From a checkpoint of a small text-conditioned image diffusion model: layers 6, 101725 training examples.
Rows from block 3 of the denoiser of a small text-conditioned image diffusion model, named by matrix and row number. Rows with one number within an expert belong to one neuron, the router's apart. Each number is 128 + 24 x the weight over its row's rms, rounded and kept within 0 to 255. All counts start at 0. Numbers have three digits each.
Before each expert's rows are labels from the 100 images, of 14976 (inputs lightly noised), where the router gives the expert most weight on average: "responds to" is what is common among them. Only what is clearly more common there than usual is listed. The data: regions of photos with short descriptions (Visual Genome).
# router: slot weights (model.blocks.3.mlp.router.weight, 32x128, trained with AdamW), inputs 64-127
# up: expert up (model.blocks.3.mlp.up, 32x128x128), inputs 64-127
# down: expert down (model.blocks.3.mlp.down, 32x128x128, transposed), outputs 64-127

# expert 11
responds to: text has "blue"
router.11:129147076164135116143113131106126111155132124137122162122124116149141105086158126140089119127122119123136102105146157081098116124093111095130145155129158149152136190092131103148105111142105101
up.18:146157129106068126119139121130104126143146120144105122110153109140145147045124155129135108103159092176161120234090124121125104106135127146149148146130127159119173131141138106113118135126129135
down.18:099165154136125167118120112129110094170152188130139119128105108158128117152137125104138117122099126106085084069113122127124172128091153129125128154130135053129100119116129142112130134133130102
up.19:119116125130139154134154125139127122164092152163129149111148108097141127115147095090168089130132166135171162105101131158127111171139187128159132140166165149171084154135116111175139124163135127
down.19:165087137092160132128131124149090134124121097139160109155137108146129128131116110135128103157096117120153128144121160151102129128130121117183130142109140092110157169185093154092099139117129132
up.20:105127127178130128125123112138165115115136127130171115119200137108108113129150128137128123100101118130105137127122121114150102126126135162123106138177110111160132101131126178137127147117129128
down.20:209119107132173118098123121079166137114132112128125086123083125115114141146133119110131106128115153129145158106154142164169173105125109137121147113121101124144108082138112122125130135128087152
up.21:122082097068136126162109131110122124155152151140110148098123097141126107100125141135139063111143154127149119176088114111125156138122130130135139143109139168143123147138192133128092133152154164
down.21:064133090168105099129081091131098121122154148130144127121117083124115135134111103124138123126138102129114063083059118125131132128040111139120116141141116153141118169151116116106104117136132064
up.22:124091120155122122124131160115123135153063117134130133126111116145129141080134137145117101138148121087098120135122130134129118130120147132153176127161130174127118207127141142120129123127140098
down.22:125050129119121132132156078124122162096147102088136099136169144126109130151096130154143154113111143123147121129073130122139131131115175132083068115143124187139129141128105112115116068116198156
up.23:186133146108126128143137143143148151045137097100149087128117145117130139149142125119142127097109119109103128064082133149112125158135123103127104162089128133145122127145076127156150185156189118
down.23:085131092121101130133105125128111089196113108112155105151175097185149117140128090135113164056128113123128125150104099107133116143132163158104167128136083128146119127152151123141153128141118127
up.24:111114137133107137083130134133130128127115143176116122104128135120131167121137156136131120156191112104152121140085105101118131167153127165118126135148113136126115123121152170132117179100136103
down.24:123118144150112128117127074127114104093121118127123147125152143113136154119130127145135130160112193118094114117089152131152138143157174118155135109141130096125122135124132158127142125134116147
up.25:185163101129136124137146200162152138086146128139131093125120150128118143160118124122133153127107133144141137149150120113158091130122140121125123122113133153104132115116145120175147157093130132
down.25:143127152107093119137086110104108146152093152134143128168136107096137116105137151108126119122155112133123136099127123189072130108129172123167127139098066152143089092124132120133105170144127098
up.26:102125175130104131079141108128158096179120181140175114126109145106108126120126118126130128112125155112144113130126143122160163128146130141104095124136125123107132120123131160111114150116139132
down.26:163138125132145094106177162156160168096129090134093104135098121117124138109120110105121135121125143123155122160129098129081121128141146131154156097111129115124163109080143165112081111117146151
up.27:130087103230096128156137093104133120136125119128150142122103114113065139126156135061126154125132104108131101147129156141145085158150113136130110156134133127128103129162153105120143159147138149
down.27:168125136129093168126142128147125108128146110181115094109123131132146117108090089107124132154123136148116144176179148170107122120098145148141104068155100128107103139182146125123124168154131100
up.28:084133111090155123119143210174123134140136126132103081135163135154118118125115132121118128128152104137153115135129126129212113110120129139142150092129144086151174166098123094143136127153132130
down.28:135125136132133117119084080128111119134116190127141125135131116141108119108133139141152090130141144106142146091145157117160124163128140126173106156120117070160083157127136146121156142127128142
up.29:092167130119158113143168133156134087115157115135113118143117153120132120139086156116122119125094107089206108143118086114157128138101145075126116128154129129072128116137128112124130184158133134
down.29:134152132136130160127181127115123118153162147098103116128138139125138146137128146116112095121137135112092146139134108138129113154127127073131155118143099110142095100112174114118135116074103082
up.30:166122138128122129125115127122119127127166134128122105192129119161128103118063090096125117102117115135133135115114083069127103129139128090111115087086116122110106188151112116134107135121170106
down.30:133110126124102098128140126113115141128123129123174131121101132122108133124154138120173128137174091145118131129127133141116079057078129141127108138126119164075198154125128163128125165139123112
up.31:140128119101108142155128103126119092180116143165147132166129134146118122114137139135137126126124074152124122163128127121096129133107074129143145136059130148087129097128131078133184127116138154
down.31:126161148110112142106140140138130100127122149165121135128132095146109157171166097105112113086114124126127105112106096141125124143130088144153122147155140116167124129163106130120141149155140133
up.32:133120139104162176129139110124101134186197180120105164135129115127116156128112116123130127132099125091125101130116128129107127128149158125150133123187141124134109120130131106135073191067128153
down.32:120118069155151121135123125138114134111188128099109124108099126170132112112136127165070108135160116137143076101130144183087130082125126125131119120137127154133141136111106121085084208161120134
up.33:133091110123115137123137112148133099152103148119095127133127131146108160147162088069127132140134128145115132098074127165123121104106142114160137152171139114135127124105099161121148090121156155
down.33:136112121126147131142161144112136162067102141140115094117127161141116112114143097115102100127121148119109143144127143084132124098093126159140159133116113110126154112128102130146165127113126144
up.34:200154127120141129105146130100130119120115138104129128160135128119184141131102125103144100099092129128073104126182124127125147141155045064131123092138123116127134126126120098115134094111174120
down.34:154130134146142123127151134099154133154119119114125130140125109177123089150109144127135099124172103187142122159138149125085107122105133126125201121129146164142108140115117114113172146140127130
up.35:111138130123095110130131139124119216162115119128083122127130130121098103105124113128130150142148144115130134128147059054145139145095140128133101136152155138105132164114126117117143127062118131
down.35:114126134110122152134076041107103150111141121129130139125141129119135144142152137133126130130088143135090155114128215166127102126090152124183142122112087119105136159126129095126155104114125141
up.36:127113141146124132133139149118153124136112122103113101125148094147111124092105155137110119095137134115106110113173126109107123144142138118116148109116141126100103125103169132114126129135150089
down.36:099120131074130063128068110144102116118116084136093122099127129096141131102127141131081160136115130115124114097128076156170131115117117134129117154135146130113096156156122147118113091119156128
up.37:144185130106153126117131143124112108120134135117135122147136185166129116145128097110136124142103121136121127128112128047124095162140127128083112129127128128146146180116117099123125110084088134
down.37:129116133136113148131133110111125129215105132085127119150113134113159115112125135120135139088159130136139194129122151164099110128147134128153129132076139098099161127078146146150159147136120123
up.38:128159070129145094132107162127158150119111122120134154156111119115125131074141093164138132102076117128120142110156145117096123130140152106064117127123074119100149127144149088118113167153104118
down.38:102128099123118147120130126128151133118140122080116097175181153068124128112107139121064133147171132133161143159157118185168150130119128174086118113129134163112126129106132124128103105123092134
up.39:121128088098127142127100177091198110133135123144100137110166128127133128134127149096139149125090095149125132115113114107148128139121146160139096143141171118137173133134147128073122110159142139
down.39:124075128125138144142110129135136131157170143128156102122138179111137113075124135153104140118097101132131146228113142132128133117127141118093166088113120138104128123126116111145138133120080102
up.40:114126111175088126124126131135097125200114130151147105166142122140133174082131128128133149165128144107134119092100126099121076139159109140158129126123123134113153142135140130137149158138128102
down.40:151155129129119156092149136148129131088204117137117170138127154135126148158168126140128119145120131130163161150117073135143131163097137142124127131131134111101137123126124157143130129173139136
up.41:127111135139128130121127184129147126126123131142089133126122166132122167128129137166101121127152113130145119109135084104111101130111123124115176111115117097091169121088130136110137185172123050
down.41:140110133130128125109112029125154109133133140119160147156135110078112150099123125141128143150149140115119126130118110153139166122137131118109073122155123127141064152119148145115154133118118149
up.42:137126083121124120170129110126129129155114079123134166097128098097149128131151155137123161146148117100135129127150128132132123111134109149128108127079121128105154124174134195114123122127106151
down.42:076162148108130138195140174124137103117132123139138098118085128113104127116127122126131159100131109101129068097130176119132154114091088183140125109147128158130153137135125093157077126143147120
up.43:103128067116124116102131176142063132114115126164150103156131098090111159107091123146129097117119141150114137076126075169167145140080198126141128137105084132122114135144095133126133114119129082
down.43:128135180134132108129127098154075207096137136129126101195156148114083129105119128090122114152122128160135127103119127137128096127113131124094148130137134164108135143144128086134179110108110141
up.44:103125143114127124130098119145155145109087152133103131188129129145080107113131134110153139111129148094191119124101144113112133130158159126129106092148102121134142148136128133158158132113125113
down.44:159100127131095108128161140151129126137128100115140126140142105127087112125139168131144114127135130114128120128118159133111153122104072094131106176075138119120129157089125131115151121156064122
up.45:126108127100113129115140116137125111131112148123131122131138128118166129075144141061137103116128179128104129123117106115154088131128129093067123112085120132158125180143146106129085066123130145
down.45:142094155121159103106128184128122154142123109140115125130139126122129144112117147138115177136127089162125113140126133161096118121133093141122134138105139129145134192134135129139122090110155082
up.46:123123137132138128132159133139134098106094134078140111116123104128088148172127125121110132101095123111148125128143107128110142126100116170109079110157105115204149110125139128127176128128129082
down.46:150134099103120132122155113103139112130126138099156131155141157125108131076128143122168128066127146133119174125132125122109150128105131142080147155064102132190091117124148154176180073127126122
up.47:134186142140132128159115120177126122145126128074111111126157143148112145013154119125119124127113132130177110148091081100136118109138140123118128077128132135119146130156158174086117105149140143
down.47:097123109114128087156123141065129137138122129118124131128128128126126119142126091113139156129125140092085138137114154152096172135119135125094073146099123125158128145139135165156122110119162090
up.48:128129162159153132157139152137128130135133126048147090129101104098131192158127124120127099097123127117135155113143121158127110096128108127156130102130114116096138111124093132128128123124188133
down.48:121128121116179138160099136128132126095127102139096130084137189128136089079135109123143120136115126140111134155127137108117167070150132144127125133136137109134138120128100147131139127107158175

# expert 26
responds to: text has "wall"
router.26:165119138080085156161160168135142165146128143075115152120124140135089118099161143120184144109115133144136097154110102154147156119124154146114121093136111135143136081135129171147138140112125096
up.18:153188128117070117130138150140108109168129118169149145141165128134123115185143135127117123110104162127111125124102146137128138090190145146119122135134142129125128122128074152133096143121207143
down.18:101197152133106123141123128112072096088134141122149142193102131131108153131130098134133129130174138128118129165132129132123144102176172128144120129147094166104137136114151133119100152149153166
up.19:115131156160160187127137125133084148123112128110120134136041109112126140088117126122122129150129090128125189106142104132127132147120092128111150152117098128131099156150145118124146105131125146
down.19:128105128133125145127128115133120158146160124113132106153207155138129158134126122150089150155104137115077108129125151137134116151136123190125101133099140153158151139132145124133127092135136131
up.20:125125115110148115157057125099129128165114154130108074160133161136131144122127110128077198128114159161083132131140127125132121126097160127125117126130142168147125134096128136142123089156131119
down.20:097150116159132149143103135140112120117154138147110145128158121164145170138132098123115168130129129143193149071107124145135149124136182184156086162119094080118103148137167120130116126123123130
up.21:129139086133111164130143092104097102128128128116138126122115127128141141131118118129128139117167132125150105137146135125125124128134159098129045155128125156130096117155143149189075139115177129
down.21:159159136160127090156136117142110078117111127140102124130146147134130100121075105128125139128100128135097141115145127129127126179197155148078160107148157095102139138142133144115110203124160123
up.22:146107119121125170123164088125161131124172089120171121126115136156110148110160058124140088125199112127123145144125131125145111129112136176122124136165152102125105153112121132133169111168116172
down.22:131113148136164102128116121162159113139124135127085128111095140109123108124129091128145136116090110145184147158083119132139134130119093174115121143131122128111140138121090126112092133142137128
up.23:183089125119135087125135136120128114143136109111126139125112124156126049125130093137128158127134170154128129092127140148128139093164126171125126129145136124154102107127146159138120106128147130
down.23:117073187151123127108068074129133131149080103108148132127116134138128132122107095131177125131133090132138149133139127133123135130142126130128121141112133089144114161138139126094119174079138136
up.24:158115136137127111161156110133125120096122118120127127116174128089131127133134128135100099114193135153104193154128140179145127081107121202117127098125130128147124139169102110082137080137140166
down.24:108088140110178151163151094124141134127123136129128106124000132113153097082144131128117125119150128116150152122142119104148122126125126143133155124092125124128109126164144125121128121107131119
up.25:143118111164127104128060140141150104148135116186125114129157156146089109138108098139122137116132129128129127107132120119120154115135105144097132131096128147145087150118115088147072110103118139
down.25:128069100072101126125112121090141142113108137127138129145112117131111139134130148123117164111101177126133124155130156093152103128152135123131152112120139123156143128126144130105104172134083155
up.26:132128106127107090104150079136151129141128113157131143142128117115126121121128133127128134117137066110119126128122125142137138115122104106153146132084132123096122109170063135109132139116159095
down.26:155127138121128142096157177106116128125124099120131135135130123107121132113129118134103132113134161123123127131091062131129140116146129104130124089145112127113166101150116125163164129146138128
up.27:134123088141102134116171147127137131085140106151131100110133167133148128087139117135162105128131124129115131109121086146115094130190087108118150167106138117053055177114120110132128120119098112
down.27:140107141100127128127179115108127130143128130117122130126122117123136117123114128158189148141114120128079027150122118157143130115125088108125128124111077198120189175137114108133108112142148122
up.28:124122117130125099159142111117121161127118124115128120130119139115142142133147188135167139130125165128082141128154116179144128127084094131158142108154135111128139124053084117184146111157131160
down.28:126126106125124184151134137117132131131115134134142117152151110149168127128127187146132126148120118157178113142170131120139122118129071176181171126127109102126108121075102104102146123137181101
up.29:132102145146115128127127109131158098068144104066076142104113170128124152129127144136126133090157188127110113135153129135136150128135178101127159114128140112122161155119149106131104161111109064
down.29:128122130100120146121141067129155075161114158153135115112184134136107103103120135139128090178123122130136126098172126155111130139123150123123112116168109114110042129138119127136127142168128149
up.30:184152137144130131126150128143071128132125116128129126127136123120148135121126106128148221127145128106128153146129136127149127105128067133154128135128193124116075127141125117151124109126140144
down.30:118107140095103124134124128124099104131122115094130101142124133108165134139121145170121167107124124128146157091123104099123129131119137137167084130107100063144191133076128116140129148142178176
up.31:145135084097144111106148074123115121152131149143148077156111105099125113134083133115170121133130130135127122120109103071120132130122157129156143096188102134132051111094116122120032138141129134
down.31:112157101163130135118128138128080161092127111128128115134143137153130137098115150090130105141110124084125139098097145171134124117129123127135137180142133144126179109127122130121067116098165116
up.32:132120137173138153158142122112131103129129164125113107140127084126123103141133104143108153160143133125129124110140155101173103190129159158123097099091124120107129119089154111128152135128122127
down.32:110129144131119127148106137127123140128104126123128112152079140164110139078138107121129139130119145115128137167112165120171178199145150131133174144136165088145126125121151138140130120131080123
up.33:092130124126118152123123122049125111124126128151074145131113144088140103133127138115111125158131119132124118130144165170118110124124126150116133123077140129141165091127134138108197097135125107
down.33:127133123122161119119111137210116124129145133095157137131130133125128138127130132129139126143145123164166139131135056123126137141084117138145113125147150131128100106091125142130177084173142120
up.34:164129137100186118156161143106102127115120095132179128101138059128066147130156152119177134128101174139118078103107116172127082130126130072137095128136123105172127118127061126119128102130134132
down.34:118126117129127140102087125132131157182061139123143135128124150113141133164128115118165097119151114129167092123126162116102118128128138163109134108113104123132146130163105098126139115154132161
up.35:119129137117093107127173093107128128139125091129102187126143130109130092136125153125104138126085123117135095137131139138130113146133116100125143149094105136127093090128110117128145135128122120
down.35:128163117129131139133164139147128154110125123131175120106152130121116131127128127124103153139106125137116071119122144153077142125089107128105104097131113155135134097150123119129131124141126141
up.36:166103146125121118090153110074127134085131159100147127121100156130128145184141127114156126140126133156113112110139201129104139131151138090135157127129069132142143090072128131135117128142129122
down.36:097090099155128159118127095124154100149138096107128138131129109171130118115071130122165119121145112113102053152138123130125132088150139141082100132176132087143106128112157178127122131151150144
up.37:114133109092104129089115063169139128135123125125127068125162135136132093085126110109128126142128213163108121115128121119150128133133100129127124124112160114138182101126121116146174149158125123
down.37:084130127135109094032091155134152096109130142135133150096137136136109135140163124139149128145152091149127121137100114158138134129099121080128147137126125147139110128107140096098124138119144123
up.38:141151027148130103103101108123163129139111129150134106110105111137148117130109085165119124178156077096119122118117106130128136124135144128155127146130172138157118098101126195130068128125140107
down.38:089181146133167130103108142129135147131080079130098119089174122093184103116137118128111168200161152129141133125146123112162113128121104130123125128108107095113164127120128153128112133115124139
up.39:136129109093117097105105126127180149168153167136128128136108144129123128175142129132091096125139127128123121189128146105129127107128118133129163124097174092104143130125133123137127123124140135
down.39:113136130092115122127065127153163133096111126153091126090165107122130121136111150137089128134151128127169157170145117192115167099087113151133076131169117153094094119143128154136085128127160168
up.40:125145192157148157141129129133139134125092082107140136130095114145130134128127143149113127129114091139103102123151102160129101134126120109118129145141149131156156165054112123138171136081120129
down.40:143133129117096107146140124114113134120128125145130094141208123123138096121136122150161140138115151139130096099138174110106113142115089138135114119134132136114141168070108136129185100186121116
up.41:067162139121072118128149132178090103123129091128142177128128100114123137107084208133119128122135144125134133114156127122129127114099131121118123117148114128118116127140151109116130130131116152
down.41:132129154144129120141129115082091115131156102130139129128122124156068143136083164130120125124133130130077121155172109100128137125069119123129130137100130153126145112129159128129132138127129118
up.42:203146122145148119143122128098153123124127058117155134142070118165124107179125128112129125124128128124116128145104148104097152133130128131115076131121124128127142117096120130125128126132143173
down.42:081122111118143117135140084174142097128123163128174156144181131131128114090113141130133128099123131140144093127101157119126095135104150130093136125127130115205142134096129140159146141077116112
up.43:120169120091159091131148106108112123117129092123160147123133138132169126141125132097136117103082142091154106047119130088129123124127129128149124126139142153130120146057128139086127130139150126
down.43:168211075120128151153158133134096125146114129104142120141180128128194126120147136061128141104136107146100149129122128179125125129123122117094125129083128133142130111133107131119129123128123085
up.44:151137143128163146134128081130101155135103103110222138152120142100129135122139108100187131134126117128121139125124135133096099107144132126129093099140060127136068128139103164124144127127125134
down.44:125114131114143104119137165142060156121125099108045127127116119162116119144129116116185178127088139111132125118180092126134136147142167134096133130129154129170191147110146133086154117129129146
up.45:163115119107124085123138128127119188158153162177126142124113133125084110153127090157147131125115123084157089095141112124144091144122137113128105125122108103126136137174121129112116110127183163
down.45:128141125124128121120123124110129131106127137105137136102143124120099125103135135122104137107105132111097066132133123105112136129207169140117153116129125151119154158160124130120135098140173112
up.46:050172126185115121101136111076111117126094133129127154129137089132141113123121129125125142089134087128105132141130138116160100113077157117140126055121138163111130131105111074095169068104114129
down.46:185161131075112128123163139129104126108131151142138136163048123148131092113111141148136127118128141140153131117112119179120110098119131127096124164128125157102134163101107127150146082132189152
up.47:126117126066199131155065151134126124177157146170138128128159131124129143159124136143129123160102124157139118098132155174102130139130127106134115128112114149128129115157140119124131108132164126
down.47:130150077134121146117110162129120122097136149138119136185133124132136129118142118120105118158175136088072129149115126097106111097130154162120157127114139146130113150139120126130127141121092161
up.48:164139143137147117108109097134109158156142124166104129133106158105157153133134123142135150129118087108100150096120116210132128188112098097106127127117146112203117142116093112165120066132156061
down.48:096127128088125202093108123135088140121158129126131122170178108188158133141129120163112164142079172099122133116138109078124122152110130138130122126154107104117181149117120129098161131131160141

# expert 2
responds to: text has "green"
router.2:122108126102095126113134102103103121097122137157123120105125132152114134156123086117109126123115131145131092111107142149090124144160115113106179196066061128147115132090132138110088125132186145
up.29:151134101099121115150135115116128102131123129092135130134129128117147111128118140166101142063101136148135100130134124128134163089129139140147088127181128154165129088145064134147143135125106179
down.29:141116129109111151148148161137185123104132126160134111112105157125091124139115182108121114126151138120140121109128128106121097091115100150135129089061136128131157105098125092156122151126088126
up.30:132143100128148113111127218128129103130134132119142125042134136130145152154140137127169134121128128134161127101139128111132157111132128156122118088124151092128115090129175157164097137118151126
down.30:125159131156110148111108133138124133089158096077121170121136169176150117106141117135160107171178145125057129128142085111186153130128131149097089137176122129078119139178126160118149114114151147
up.31:128126173139125111189140145129130104145108122101116142163116136146130118114132039179136120139115144106133153160123133122109134129115155110125138107145118158099183158093154088127111143119148110
down.31:088113108107154177167152140111124132148111145076110132168109122137114113163101110121130118140066112162151123129140073143130109130144184098130124127109126185108135135106132104137092163150121105
up.32:129137147112130132127101132126113119142135128179136117139087126080125138127117160132134124118097115145102149111124165126140158162139129119119141130156178155129149114151119164161138110127121129
down.32:126115127091144113148135099124120154150153131148126160103111162149163184118132127156132130072090120106132144135138125139118104139118128128129139086154087089131138153120127146108143121114106135
up.33:083140132140131104139095170101137105148099128125098124103131114128128126122125157095093107133132132176133101122115128147116111152126126123103120153117126163152100139143137184055099102121169118
down.33:130134170141112099138138121155089138112124139149119136153094133104165100131128104104120144131141129085117128092133119105124127132078148119074113120159172123172095142172131158141097112158152155
up.34:108145119140110125135118129158127119140107128191113123078128144139127116094147134131106133150103092159150092115152142120128118115121123149103129144134130162138091130180145196121136153092174128
down.34:133138136139129119159115114115094101109128131117138133121124110124150134139175106165129133164169190104108106115158142100148143121125161106091124105126134057133107121183134153084109127166157153
up.35:142111137056128122126130173086120138087141110152124086113124126143129142128118152130130097133123130120134111115128136147128132108137140130129182129111105159141126084123129132121115126141132071
down.35:134166123140138146112132074147089135149146162113114163135144149131130128121124119118150126135132125126094116121139083092131143113121135128081109118110115083188096157125131183174154122134141157
up.36:102143132125093129174128115108087138138158108113119125104132129125128079067123129123131146146124128104130137095128118049139141090127123104139079145117142120091153129127130049130118142145123143
down.36:174104124111099092132133157124135140142134165142089138147028140136143139121103128132146135150127127127138159130137109128103146129198128148128195125127115175123133121138125143083128154127115132
up.37:153091138083148127121116153095138112063145128109150089118129206092123134120149154137157128154107132101131130111126113118128149127121149105114174109104169135116128131122137117143148114137133147
down.37:123123129111132128139148143141130130143158123089126132144141169126121108139133180091139087055156114094161104162142121094150100137125153121128096153108129091146165113076098178121180140126191149
up.38:141128110105142143158134146128127128135131139157130174211137147112127128148134162151113144139097157169141121135190147094145157112086128139125138114148154168145149125122123117177159134072086104
down.38:140121111133124130153128128129187115127133117121136121120123132128129132148133164141103130091127057123135142122132119133114063131099091161129162127135126082110129140115106144108120136157097101
up.39:090134140117112125132116131082112152111079098123119132115143130132154144139132168153145076147167163121170129122169154130079110101128128107122148128125121173130136135132134125136092139171173110
down.39:143155146126111133126117133126128096144134125172125157127142105120126112114127128104120122128121152141120119134145118122046127108149140113114133128125144132127089128155129138123159158141137121
up.40:110120118168144156125166105100153150115128134145157171107134142130163124128179121139125076142107125115146193092127131130137168086157100116134139102114101138145105073128070135137128137098128140
down.40:119127111122139094094124124125131133136126125134133037100147123123119126096146133110135112140128128140110120147127123137134115105128093162101105135149136126101158129120123144106128119128066124
up.41:121169160120126129113118149109122131120118136094132142121130135130121131139143120147148109148107127161144076105168103160133105142161134118136153126149124167141214077096108141159119164128078128
down.41:111159127124136146121158120113130177136148132090138127099111111138104130130126136123161137133146118119062096155138157120105162099085132128116123137126112094160123156136111161167096100132081114
up.42:097127124150123159127093174128127129123138118177071126130130147172088105156140129146106126109128101118164153114126125139148176124158116079129130136129142131090064115161127099120122113128142170
down.42:139132145128122128129155112127130131132133150124111129148147110070141126086109133130085130105158169203180120133145095154138107121149080122146120130088110110124128126137130130115129148129146133
up.43:128126093107105118145145126121157182135097124153140153122143096105087134142105085124134119128139152126130097079101150106060129114124127121123131130112128131137105150108135129128140097112128152
down.43:179140102209091111123146128121100137164128127138153092150125115128112158166122081076102132133104134141126143107106141124147113126125115131152128172144121127127044118110121115141137129125126082
up.44:112142128125131114132143130130144140140102150117087121160116106127119070115113101113090146128188125152138143094114130140138134117105071130153092099139131109126136166124124099065120126154121141
down.44:129152128085135130132130130082116127125061135142129101090124110110088149130129129143098155131106134110127167145125139131119080118136080131162150132094145127141123103126130068169099133096129098
up.45:145127061150174147115106179175128137129110171131134158172081122112128183118124095129168140101165118132129137127124183138128115108130132131124115125159127126134128128137119131096106177112129118
down.45:102128107170182146127118146157134176108130131117127124124176104160138111124112132172136155133118146129122136134142086100120091128130116130127145134136089137112114117089080110133123129105168125
up.46:110114122103118107149131124110130102119135100149161114103144129135125122140118113118150121151128128136147141108123120127132159110133131140132166163140118140124129067095119128124173169130143120
down.46:115133146125123164135116116141107127123107118095161138120127144133109141135109142137127077154168173085091126114129189109116109034113148127127086134108127081158096109105133130131137122126101131
up.47:162141131116113199134135114194131164128090126136120061116146128149154155128129117135112123176085106161136129127098130131137117128167135183109110059127133132130149133143126128141129208130121068
down.47:129133097128125118184124181073129094134128128073112163128121137096184084130135112124141132143160129132130097133101130118128129145141126157096112147128127136123135128096106139127135144127123180
up.48:127129133128125137143114192128134157131132123129112124133130092179134125058096144130126130132098120165136132140163115115128131125120140135121143119130127062124140132133098120144129155138124154
down.48:141033124128097135138124119131111149132125128135064138104136138089131095114125102131145130100160127094092126102123110132164165129137142128107126127088129124175180179145130132157135106127149106
up.49:126125127093131143195138119135124137120149137135166071147131140093170127105159168151128083175128094117100113127130142141140116130184141181166115097137140074161130128120128127158177131124092128
down.49:131121031142112140146142105105134136152170115136129158129135143120121099107098130120131105138127128123158151124116142129129127137139139130148139131140100128183210150115140155135184105122129116
up.50:100130129099111128136107131154162128113106152120135104166141146152115093107161127024106129121114118125126039185139173092078119149159109117131127141178121140129129132128145123121129091132132136
down.50:145119129144082128128177126110127167128143157144130128126146164110131097138129098117147138051147130125216133090133135127121126124154132116142134116137172115153153129128148123183132138129176128
up.51:129121125116128131138166122111172114123127128150180128092128089078161163119100135093127130170134128139124123127145106150126128126117140145100147125076102167140118111125094172127150099119149117
down.51:139128132191129149121167113140113128164140127141159106104117126180116123157132126101128096104086121123113088130123181132133148145095140132079049133158123066155120131143111155118132126133123125
up.52:147145139127091158174128154134131115104099180131147114106128114126131130140138129120139148125137140127165165013134131144131107140137119078105104116148145120123129131129114174135134080152152144
down.52:131114158136117122156128163116131153142124107100110127110151107150159130132108095120113154131126121100131150135105128158119128146146116129145096157129140036099148061114124187129151156103138128
up.53:211158123147127133101143112075132119120152123078145137094144130115130096161072091161136121129126123077126162124157133123141119159144138110131101109115108161129117136121163131128126147134127134
down.53:065137119085128129114128145145131157117177121144127121134126120131126141116083072130118117114132183139118135173128126115121147128131132133139111103142112166112145127096154119186140106161090124
up.54:107127128081186141140136129124114141138111144140130143126120132134202108083154129187120129127128133129121160137101061112127116117121142128180137179150125115129149113068157129131094146171078064
down.54:095129107131126131103114119134153144175128169148116112092121178161108101125144109105124135136158113121107136087137104131141155130130169183121132114116109176138106131065149146159147168108111115
up.55:112156131126133131136141141130162124115114105252143144164133134126083117116142137098128140130147111168166102091136145086125140094117117172137124122152189141134150133125124114127151128111122150
down.55:128137129130109170132123082126174136133116095126127135139165116113122126126121120149137126115098132106113143123150129207101131107142107178167147173155121044092110124138089127100128112127125059
up.56:144156121131102124114132125166106132167158128185114166140088112127133118137095143209149128126116134155182132103120152092124144123127129123132125139145133112129142105113125127129091087176117141
down.56:098155135151099110105118111127137124129140124124125105141159096108152142079129142132125155095135156142111092156113080139128082134117098136125146158128092108118112128115142115136098105152049113
up.57:104140116117122196138144144121144103160129127143164168165075134137132126129145118125164121127120106131123145150138124121107175165135150114129129081128103128129110106100130125127135123131133092
down.57:072155151133135091151128109113104128139129142127137093134129114127152127128093127158133127123118176142142124150115131159141108173110137127131113138129167124124122115114100097112132128137146141
up.58:150130128099126100123080139127126106133118130157154127112106135140132109124123038139122111129113096127088129120139147110065110121095119135125144124077148150117113119114130128042172132076137101
down.58:157140102167099130110100106111087116136091131217138125118129116136135128168129105160128120145148131096121150112185158133151092119136122115155101068140123075131092128126125122121142137144140136
up.59:120117132176164175085124219148127091135127128129120141129128126121107133128167124111179128133170131122112131131101138113126111126129133139107115095154118102127127151130151129126111128108154118
down.59:143128126121127128145134157129124115123172126117128110095116093159146114108147129125154124160089105129174140115128089131129122140162139142109120138143114229121120116157106128101117131157199120